config.toml
arch = "efficientnet_v2"
model = "multi-label image tagger"
dataset = "telescope images of galaxies (Galaxy Zoo DECaLS)"
train_examples = 44167
image_size = 64
crop_scale_min = 0.5
horizontal_flip = true
cutout = 0.4
norm = "batchnorm"
activation = "relu6"
channel_attention = "se"
padding_mode = "replicate"
drop_path = 0.05
depths = [4, 4, 4, 4]
kernel_size = 3
stem = "single"
expansion = 3
widths = [16, 32, 64, 128]
num_labels = 24
init = "torch_default"
residual_init = "none"
optimizer = "soap"
beta2 = 0.99
lr = 0.0034
beta1 = 0.95
shampoo_beta = 0.95
eps = 1e-08
precondition_frequency = 32
max_precond_dim = 1024
merge_dims = true
one_sided = true
adamw_lr_other_params = 0.0013
grad_clip = 5.0
cautious_weight_decay = true
steps = 12900
batch_size = 512
epochs = 149.5
lr_schedule = "cosine"
final_lr_fraction = 0.01
warmup_steps = 2580
weight_decay = 0.02
adamw_weight_decay_other_params = 0
Rows from block 2 of a small multi-label image tagger, named by matrix and row number. Rows with one number belong to one channel. Each number is 50 + 15 x the weight over its row's rms, rounded and kept within 0 to 99. All counts start at 0.
After each channel's rows are labels from the 100 images, of 14848, where the channel reaches its highest value: "top examples" is what is common among them. Only what is clearly more common there than usual is listed. The data: telescope images of galaxies (Galaxy Zoo DECaLS). In brackets: how many of the 100, against the usual share in percent.
# convs0: expand 3x3 conv (model.blocks.2.convs.0.weight, 48x16x3x3, each kernel summed), inputs 0-15
# convs1: project pointwise conv (model.blocks.2.convs.1.weight, 16x48x1x1, transposed), outputs 0-15

convs0.27:40 53 70 69 72 45 54 78 59 60 70 51 36 49 74 55
convs1.27:36 40 43 43 34 26 58 29 68 66 33 55 33 47 56 25
top examples: edge-on disk: no (51 vs 24.7); spiral arms: yes (40 vs 18.8)

convs0.7:40 57 51 70 57 54 45 49 61 58 89 43 32 75 40 38
convs1.7:48 43 23 74 38 43 65 46 66 54 57 30 71 25 57 50
top examples: shape: featured or disk (77 vs 30.5); edge-on disk: no (66 vs 24.7); spiral arms: yes (53 vs 18.8)

convs0.41:48 61 60 41 56 35 30 48 58 49 81 25 33 67 31 48
convs1.41:42 47 13 66 35 33 45 42 40 40 72 47 54 26 47 50
top examples: shape: featured or disk (78 vs 30.5); edge-on disk: no (74 vs 24.7); spiral arms: yes (65 vs 18.8)

convs0.2:60 73 43 59 61 65 58 73 73 75 45 30 44 60 62 57
convs1.2:34 12 49 40 37 48 48 60 68 27 30 49 55 37 46 45
top examples: shape: featured or disk (61 vs 30.5); edge-on disk: no (50 vs 24.7); spiral arms: yes (42 vs 18.8)

convs0.31:51 64 66 54 53 29 74 44 56 45 84 61 52 56 75 40
convs1.31:72 40 28 37 47 42 33 51 42 32 30 54 41 36 22 64
top examples: shape: featured or disk (60 vs 30.5); edge-on disk: no (51 vs 24.7); bar: no (31 vs 12.9)

convs0.44:40 36 62 77 25 61 38 54 39 70 39 36 25 43 50 53
convs1.44:48 53 53 46 68 39 67 42 79 43 52 80 71 66 42 40
top examples: shape: featured or disk (69 vs 30.5); edge-on disk: no (51 vs 24.7); spiral arms: yes (39 vs 18.8)

convs0.45:48 50 64 59 62 56 89 54 44 25 29 62 51 57 46 33
convs1.45:58 51 31 63 66 71 31 53 50 32 29 51 71 35 27 47
top examples: shape: featured or disk (69 vs 30.5); edge-on disk: no (58 vs 24.7); spiral arms: yes (45 vs 18.8)

convs0.34:29 35 48 58 58 78 65 44 59 57 25 46 55 80 42 53
convs1.34:56 76 31 38 35 50 68 53 20 62 71 48 60 38 57 47
top examples: shape: featured or disk (84 vs 30.5); edge-on disk: no (74 vs 24.7); spiral arms: yes (63 vs 18.8)

convs0.29:24 27 55 56 44 62 77 51 77 59 48 46 71 42 57 56
convs1.29:39 42 67 56 60 40 32 67 44 73 53 60 42 52 50 11
top examples: shape: featured or disk (68 vs 30.5); edge-on disk: no (51 vs 24.7)

convs0.26:59 44 60 45 61 29 53 73 67 27 78 56 66 67 43 46
convs1.26:40 69 59 30 48 45 38 24 58 57 40 74 49 81 55 54
top examples: shape: featured or disk (64 vs 30.5); edge-on disk: no (52 vs 24.7)