A small multi-label image tagger, trained from scratch.
Model: 64-pixel images, activation relu6, widths [16, 32, 64, 128].
Training: soap at rate 0.0034, batches of 512.
Data: trained on telescope images of galaxies (Galaxy Zoo DECaLS), 44167 training examples.
Rows from block 4 of a small multi-label image tagger, named by matrix and row number. Rows with one number belong to one channel. Each number is 128 + 32 x the weight over its row's rms, rounded and kept within 0 to 255. All counts start at 0. Numbers have three digits each. After the name is the row's rms in percent of the matrix's.
After each channel's rows are labels from the 100 images, of 14848, where the channel reaches its highest value: "strongest on" is what is common among them; "place" is the part of the image that holds the peak. Only what is clearly more common there than usual is listed. The data: telescope images of galaxies (Galaxy Zoo DECaLS).
# convs0: expand 3x3 conv, stride 2 (model.blocks.4.convs.0.weight, 48x16x3x3, each kernel summed), inputs 0-15
# convs1: project pointwise conv (model.blocks.4.convs.1.weight, 32x48x1x1, transposed), outputs 0-31

convs0.13 108:088124100081096104104156181171132128167136098167
convs1.13 092:182083164077113112121117171126155172124095139110150096133149056130149123147094163075126162172159
strongest on: shape: featured or disk; edge-on disk: no
place: centre

convs0.42 075:089141050154190112173145123149155130143135131121
convs1.42 098:150117137077088129066157083128118125122182126110161113164162127172144149118050125132160181091119
strongest on: edge-on disk: no; shape: featured or disk; spiral arms: yes
place: centre

convs0.32 130:066119119128075099194123121137092092147130096112
convs1.32 101:144118143044143131110100068176175094137080163133125144136100103094144156072134132143167092152140
strongest on: shape: featured or disk; edge-on disk: no; spiral arms: yes
place: centre

convs0.5 074:090070115178152134084119125152123165125148181096
convs1.5 098:089125143111131125088079150172155091134182138144082181106109138192101166157148095149127177093146
strongest on: shape: featured or disk; edge-on disk: no; spiral arms: yes
place: centre

convs0.25 064:057093142142125113156096115117159120206127134111
convs1.25 100:089116161133181125161134106153146148069123110096139144167152117127126225074110148174155154136137
strongest on: shape: featured or disk; edge-on disk: no; spiral arms: yes
place: centre

convs0.26 056:145164134185098138154138133120172106076184092119
convs1.26 102:153110109107093155091129153203101087137145111170079184160121078133120139170144088133155170137162
strongest on: shape: featured or disk; edge-on disk: no; spiral arms: yes
place: centre

convs0.24 120:126131109123137119160138199168163098132196105158
convs1.24 087:157131153123112101169189141193118135174180185129115102153135137132131164087137152107149186103082
strongest on: shape: featured or disk; edge-on disk: no; spiral arms: yes
place: centre

convs0.28 093:070097114088125114193141128141162148080152156113
convs1.28 091:102187163107117124147101090102077066163113167136129132167144194135140092165163173102129097135120
strongest on: edge-on disk: no; spiral arms: yes; bar: no
place: centre

convs0.41 054:085171141179157144182120161153078118154148146143
convs1.41 115:110080125117152199171154182141073133122114091134088166158129109089118079111129158101180126147099
strongest on: shape: featured or disk; edge-on disk: no; spiral arms: yes
place: centre

convs0.16 113:141170143159162093142137121074123070172145090104
convs1.16 113:092090125136124156174141113152121067168121117170112162174139106143065128106052116151109125181116
strongest on: shape: featured or disk; edge-on disk: no; spiral arms: yes
place: centre

convs0.36 099:111125205099131110137151170118144166176103148090
convs1.36 091:081155099127185128111066202159133121137095065090136159115108113128154127150089087119168119145111
strongest on: shape: featured or disk; edge-on disk: yes
place: centre

convs0.18 129:132113108111114099123123178113193144158122184183
convs1.18 085:172131162183088081135137188135150096154102118197116111044122116140098145115109154104108130137120
strongest on: roundness: cigar-shaped
place: centre

convs0.46 043:095149151186133128153173159170166129136188117148
convs1.46 120:166092119090128119079139129127115065131175120143095191162144131162106092177074163124082138131095
strongest on: shape: featured or disk; edge-on disk: no; spiral arms: yes
place: centre

convs0.44 109:084098133084157080152130122141196108120079116136
convs1.44 082:116153094103094145138146100100141114151097091081120128155120078082199144179072159120090154100158
strongest on: shape: featured or disk; edge-on disk: no; spiral arms: yes
place: centre

convs0.12 145:137078108097103130127107088100158078134077083160
convs1.12 112:141132161095052057153095130068119136146191102150118134129163136104093129071115108149109104140138
strongest on: shape: featured or disk; edge-on disk: no; spiral arms: yes
place: centre

convs0.27 116:108142077111147099195093133098150125108184095133
convs1.27 097:158151078078103076179112152162063134128139154153138115156130146116153124086166121125172190092113
strongest on: shape: featured or disk; edge-on disk: no; spiral arms: yes
place: centre

convs0.33 070:087162163178100155170170148079122155150150133114
convs1.33 095:115087162065125066148133099118100102084115108112151139105144138127146078131163163167108113150046
strongest on: shape: featured or disk; edge-on disk: no; spiral arms: yes
place: centre

convs0.19 101:095126154121097117136158181077201138089122120131
convs1.19 101:141119167177070130074121116114156094137141169116085105080147105084139123137208112129099121159168
strongest on: roundness: cigar-shaped; edge-on disk: yes
place: centre

convs0.9 058:065081184112131137130147146135105135097188108150
convs1.9 102:119106148089090160133121131140122108137135123097062134177105117095105173173098121085142206170174
strongest on: shape: featured or disk; edge-on disk: no; spiral arms: yes
place: centre

convs0.23 105:145161160150146109170114189114075107159101105166
convs1.23 105:094110161139147113162140124115165093095096094148145156097165125083152127080118158121199124142043
strongest on: shape: featured or disk; edge-on disk: no; spiral arms: yes
place: centre

convs0.30 100:075157133148140163148150199144129125193138123149
convs1.30 105:161083112143125092166155122154173143108178154110070071128121141130115064109125146143110091062100
strongest on: shape: featured or disk; edge-on disk: no; spiral arms: yes
place: centre

convs0.47 100:070122154110172143115132131120203119144135135070
convs1.47 099:070157084118126127078128141155136107174161096098137086139079120187154115140127120144104120165206
strongest on: shape: featured or disk; edge-on disk: no; spiral arms: yes
place: centre