From a checkpoint of a small multi-label image tagger: 0.743M parameters, soap at rate 0.0034.
Rows from block 7 of a small multi-label image tagger, named by matrix and row number. Rows with one number belong to one channel. Each number is 50 + 15 x the weight over its row's rms, rounded and kept within 0 to 99. All counts start at 0.
Before each channel's rows are labels from the 100 images, of 14848, where the channel reaches its highest value: "top examples" is what is common among them. Only what is clearly more common there than usual is listed. The data: telescope images of galaxies (Galaxy Zoo DECaLS). In brackets: how many of the 100.
# convs0: expand 3x3 conv (model.blocks.7.convs.0.weight, 96x32x3x3, each kernel summed), inputs 0-15
# convs1: project pointwise conv (model.blocks.7.convs.1.weight, 32x96x1x1, transposed), outputs 0-15

top examples: roundness: cigar-shaped (30)
convs0.54:45 64 86 65 41 54 38 40 77 37 58 50 80 39 40 50
convs1.54:38 69 39 25 59 52 44 66 39 55 53 38 38 41 51 62

top examples: shape: featured or disk (67); edge-on disk: no (58); spiral arms: yes (47)
convs0.48:58 58 27 71 34 70 41 63 77 46 57 40 39 79 20 46
convs1.48:39 89 49 83 44 62 55 61 67 40 50 62 44 51 49 65

top examples: roundness: cigar-shaped (31)
convs0.70:33 82 55 60 44 42 40 53 61 56 44 50 87 67 70 46
convs1.70:44 42 55 57 51 44 66 43 25 65 67 31 35 45 55 86

top examples: shape: featured or disk (87); edge-on disk: no (81); spiral arms: yes (72)
convs0.95:45 83 40 56 17 38 47 72 48 44 66 54 66 61 38 53
convs1.95:58 27 23 67 64 29 67 62 54 55 44 50 17 52 57 58

top examples: shape: featured or disk (60); edge-on disk: no (59); spiral arms: yes (51)
convs0.62:46 67 35 44 25 44 27 40 53 73 35 64 79 44 74 49
convs1.62:43 64 62 16 68 66 52 57 70 20 51 49 47 60 49 44

top examples: edge-on disk: no (55); spiral arms: yes (46); bar: no (34)
convs0.16:53 50 40 62 45 48 59 59 35 29 27 51 56 67 51 73
convs1.16:46 43 31 67 42 18 59 58 14 53 28 73 54 44 44 53

top examples: roundness: round (42)
convs0.37:34 58 45 64 77 31 55 55 57 60 50 50 59 45 35 44
convs1.37:43 57 31 76 42 74 63 52 39 44 64 74 32 46 39 18

top examples: roundness: cigar-shaped (27)
convs0.66:52 58 52 60 28 77 36 50 35 18 54 59 58 77 54 32
convs1.66:54 68 45 71 43 32 47 50 72 79 50 50 56 64 22 53

top examples: edge-on disk: no (64); shape: featured or disk (64); spiral arms: yes (53)
convs0.26:24 28 32 56 50 49 51 59 53 41 60 81 43 56 66 45
convs1.26:42 60 69 43 66 40 45 64 44 45 33 78 41 52 60 89

top examples: roundness: cigar-shaped (25)
convs0.75:50 60 66 41 33 47 35 37 72 73 64 45 80 61 56 51
convs1.75:25 65 37 47 45 40 30 45 41 40 64 34 36 41 14 61

top examples: edge-on disk: no (85); shape: featured or disk (85); spiral arms: yes (73)
convs0.20:27 35 48 55 49 29 54 37 57 56 77 62 74 56 65 48
convs1.20:65 55 67 58 37 44 29 51 27 58 48 74 59 59 76 54

top examples: shape: featured or disk (68); spiral arms: yes (40)
convs0.35:67 34 29 67 33 43 21 45 36 37 53 46 74 65 72 44
convs1.35:46 41 60 25 77 55 49 46 53 54 31 48 39 68 34 75

top examples: shape: featured or disk (92); edge-on disk: no (86); spiral arms: yes (70)
convs0.9:45 36 49 52 48 54 59 54 61 51 26 55 53 92 46 61
convs1.9:39 58 65 47 44 15 69 53 31 77 58 59 30 47 38 55

top examples: shape: featured or disk (65)
convs0.63:38 44 58 50 41 52 41 46 69 91 43 40 40 58 54 41
convs1.63:35 54 53 42 52 46 50 46 26 43 42 64 45 53 39 77

top examples: shape: featured or disk (65)
convs0.82:38 57 29 56 46 84 64 53 55 38 50 44 66 45 35 19
convs1.82:47 52 50 79 64 46 49 22 64 57 61 70 58 61 63 53

top examples: shape: featured or disk (70); edge-on disk: no (61); spiral arms: yes (49)
convs0.77:54 67 82 52 35 68 64 42 49 65 47 59 81 54 58 40
convs1.77:67 57 67 69 76 20 57 13 32 43 41 46 44 48 65 47

top examples: shape: featured or disk (88); edge-on disk: no (82); spiral arms: yes (80)
convs0.65:54 70 48 61 39 49 69 26 31 25 09 53 67 58 54 40
convs1.65:29 64 36 61 41 49 37 63 33 39 39 44 25 40 33 65

top examples: shape: featured or disk (85); edge-on disk: no (67); spiral arms: yes (52)
convs0.92:71 46 37 57 46 13 59 29 40 40 41 40 40 93 38 71
convs1.92:51 41 27 64 44 06 51 38 52 29 48 61 44 27 67 70

top examples: roundness: cigar-shaped (31)
convs0.32:67 69 68 66 34 41 36 53 73 44 43 20 71 51 49 43
convs1.32:66 52 40 73 57 57 47 31 27 32 64 40 39 74 59 51

top examples: roundness: cigar-shaped (26)
convs0.38:22 55 44 54 57 30 76 53 56 52 70 50 37 35 54 43
convs1.38:30 61 53 29 25 56 41 61 47 31 48 53 67 61 27 75

top examples: edge-on disk: yes (32); roundness: cigar-shaped (32)
convs0.81:19 48 44 48 40 39 38 63 57 53 80 37 55 44 28 53
convs1.81:35 54 30 49 53 63 54 57 52 47 44 30 60 30 51 93

top examples: shape: featured or disk (66); edge-on disk: yes (25)
convs0.80:22 49 56 78 68 31 68 52 53 52 46 21 46 32 38 43
convs1.80:48 32 41 80 58 52 43 26 60 41 48 54 74 50 51 46

top examples: shape: featured or disk (95); edge-on disk: no (92); spiral arms: yes (83)
convs0.23:67 23 53 68 52 46 60 56 57 46 51 55 29 71 23 42
convs1.23:22 60 60 52 47 38 56 45 81 64 54 38 35 59 26 63

top examples: shape: featured or disk (60)
convs0.84:53 38 13 44 52 59 48 49 32 08 68 34 38 61 67 48
convs1.84:70 27 52 53 39 27 31 56 62 70 60 63 30 39 18 62

top examples: shape: featured or disk (66); edge-on disk: no (64); spiral arms: yes (52)
convs0.55:49 87 37 41 35 20 51 60 29 49 39 41 43 51 60 58
convs1.55:28 34 37 30 69 61 68 65 51 44 33 62 40 35 84 60

top examples: roundness: cigar-shaped (28)
convs0.46:43 61 65 60 52 78 70 32 54 41 36 63 51 58 27 43
convs1.46:58 44 48 68 76 25 57 36 52 43 69 45 36 31 37 51

top examples: shape: featured or disk (66); edge-on disk: yes (26)
convs0.64:39 63 27 64 47 68 50 18 47 53 12 44 62 49 36 42
convs1.64:48 65 49 54 63 38 71 63 37 41 69 26 30 61 54 48

top examples: spiral arms: yes (40)
convs0.14:44 56 47 78 56 56 57 40 39 16 54 46 22 44 66 47
convs1.14:73 40 43 38 29 75 26 62 64 21 30 55 32 58 28 50