{"model": "multi-label image tagger", "dataset": "telescope images of galaxies (Galaxy Zoo DECaLS)", "train_examples": 44167, "image_size": 64, "crop_scale_min": 0.5, "horizontal_flip": true, "cutout": 0.4, "arch": "efficientnet_v2", "norm": "batchnorm", "hidden_act": "relu6", "channel_attention": "se", "padding_mode": "replicate", "drop_path": 0.05, "depths": [4, 4, 4, 4], "kernel_size": 3, "stem": "single", "expansion": 3, "widths": [16, 32, 64, 128], "num_labels": 24, "init": "torch_default", "residual_init": "none", "optimizer": "soap", "beta2": 0.99, "learning_rate": 0.0034, "beta1": 0.95, "shampoo_beta": 0.95, "eps": 1e-08, "precondition_frequency": 32, "max_precond_dim": 1024, "merge_dims": true, "one_sided": true, "adamw_lr_other_params": 0.0013, "max_grad_norm": 5.0, "cautious_weight_decay": true, "max_steps": 12900, "batch_size": 512, "epochs": 149.5, "lr_schedule": "cosine", "final_lr_fraction": 0.01, "warmup_steps": 2580, "weight_decay": 0.02, "adamw_weight_decay_other_params": 0}
Rows from block 12, named by matrix and row number. Each number is 128 + 24 x the weight over its row's rms, rounded and kept within 0 to 255. All counts start at 0. After the name is the row's rms in percent of the matrix's.
# fc1: squeeze-excite reduce (model.blocks.12.se.fc1.weight, 12x192), inputs 0-95
fc1.0 119 [ 94 107 114 127  96 172 139 119 147 151 129 110 139 135 175 131  86  85 122 165 156 118 134 137 140 177  91 123 153 105 107 117 159 113  80 116  84 133 117 111 113 150  97 165 106 200 116  92 112 135 142 108  83 111 142 142 166 158  61 122 148 136 146  97 137 113 122 108 127 145 115 131  94 110 140 101  92 160 150 124 117 132 136 160 153 128 138  70 117 138 106  90 106 129 140 140]
fc1.1 038 [127  98 128 126 101 136 111 118 119  91 112 120 114 120 109 121  95  78 138 129  96 107 131 110  89 132 149 111 160  94 114 130 152  72  96 126  84 135 107 125  95 144 141 122 126 130 146 107  86 134 114 101 126 137 100  90  97 149  86  82 139  94 131 118 131 117 106 152 112  98 135 132  85  85 142 134 104 134 150 105 142 121 127  85  85 110  85 121 152 107 129 126 141 129  89  76]
fc1.2 030 [ 95  79 160 125 145 107  79  99 116 105 100  92 122  96 142  94 121 139  83 140  94 122 164 141 104 140 103 136 118 136 131 157 117 156  93 146 126  96  85 138  98 114 106  97 117  89 124 164 155 138 146 112 148 153 145 120 100 146 150 111 117  79 140  97 143 160 120  74  92  96 140 126 106 106 137 128  92 145  89 162 135 148  94 131 131 143 126  80 136 114 143 162 121  92 154 129]
fc1.3 132 [141 151 141 122 137 150 100 150 155 158 153 180 116 127 112 125 176 129 117 152  89 179 164 178 144 116 146 152 134 154 123  97 120 144 152 116 131 107 120 120 160 115 159 154 152 144 136 210 141 134 115 177  99 173  89 123 117 130 130 141 110 121 110 124 182 154 144 144 141 128 101  91 132 136 153 122 165 120 108 124 121 150 127 126 138 139 129 109 142 139 137 170 137 101 131 143]
fc1.4 034 [115 141 123 123  99 100  73 102 100  90 145 112 115  92 127 100 147 135 114 121 126 147  93 112 117 114 144 115 112 103 111  99  70 117  98 149 126 106 112  94  89 113  98 107 139 106 142 120 111 103 122  83  96  93  96 103 121 106 111 105 137 144 142 130  99 136 125  93 152 119  88 119 132 118 111 114 126  81 123 132  95 110 104  88  85 141 134  84 124 149 118 122 112 113 154  99]
fc1.5 122 [140 111 108 143 150 127 121 119 140 130 100 112  93 115 167 178 127  83 107 198 146 118 114 156 120 146 150 135 171 174 110 154 127 108 128 161 152 119  98 158 122 156 112 119 147 158 114 118 158  80 127  99 132 112 168 124  90 172 140 154 112 166 139 135 109 102 125 138 140 144 105 108 131 126 124 174 132 122 116 130 134 147 159 110 172 151 109 168 156 145 103 134 160 141 134 158]
fc1.6 039 [ 79  89  89 104 136 114 122  97 111 134 110 118 131 131  99 152  90 100 139 129 134 109  91 112  76 116 123 116 128 116  75 135  92  96  79  92 134 134  73  89 122 108 100 138  99  94 150 132 118 117 123 118 117 110 100 103  95  91 143  90 120 138  89  94  96 134  93  81 103 129 139 136 127 110 136 123 134 102 120  85 115  97 133 116  86 136  91 112  96 111  96 102 128 131 108 126]
fc1.7 120 [119 112 161 143 142 131  94 160  93 125 147 144 152 124 129 123  89 139 125  94 155 113 170 113 149 161 138 120 151 193 143  92  95 176 177 158 141 155 141 129 143 148 157 194 110  81 122  94 130 148 101 154 176  99 119 134 125 123 190 152 140 106 129 132  99 122 128 115 135 110 110 121 144 122 133 147 121 114 125 152 104 142 138 136 108 159 132 138 149 133 126  87 114  97 112 121]
fc1.8 131 [145  78 152  94 155 128 121 138 167 144 151 137 105 139 127 111 139 162 125 145  78 144 157 107 124 153 157 117 158 171 132 148 140 107 149  90 155 103 102 131 178 157 182 116 121 126 143 150 157 151 133 190 133 131 147 124 125 137 144 123 110 124 138 158 117 119 139 122 143 139 134 119 123 138  94 129 132 127 163 155 151  87 146 172 193 138 168 101  75 121 142 143 178 142 141 125]
fc1.9 132 [144 124 148 130 153 117 164 125 122 121 151  90 143 116 111  86 125 137 144  96 137 160 154 127  88 174 148  84  94 124 104 175 165 134 109 133 149 155 135 107 167 155 103 121 117 145 146 170 162 148 164 161 143 190 137 146 148 125 151  84 148 137 126 124 160 156 130 101 102 130 151 143 145 123 100  85 122 140 103 148 107 128 117 124 147  95 148 141 109 121 158 157 152 170 106 142]
fc1.10 029 [145  92  86 150 124 165 147 119 140 118 116 157  95 106  86 135 140 161 146 128 126 127 146 142 133  95 100 123 100 125 130 119 124 114 134 152 170 126 107 155  98 101 128 119 112 135 152  89 148  83 136 168 126 152 108 167  86 136  83  85 100 132 125  89 127 121 128 124 165 145  96 106  98 145  88 109  96 100  99 133 145 120 164 145 164  99 115 160  93 146  97 120 105 151 152 150]
fc1.11 136 [138 155 137 173 128 106 152 154 136 151 130 137 181 154 135 142  97 137 124 128 142 118 107 105 128 114 165 145 129 105 200 174 112 112 113 105 142 181 196 134 108 166  86 104 150 129 154 119 133 153 135 114 111 115 106 128 140 149 120 138 154  80 143 118 106 159 108 118 131 131 145 163 115 161 133 108 148 202 126 128 151 134  99 103 129 114 126 107 130 159 139 142 111 156 133 119]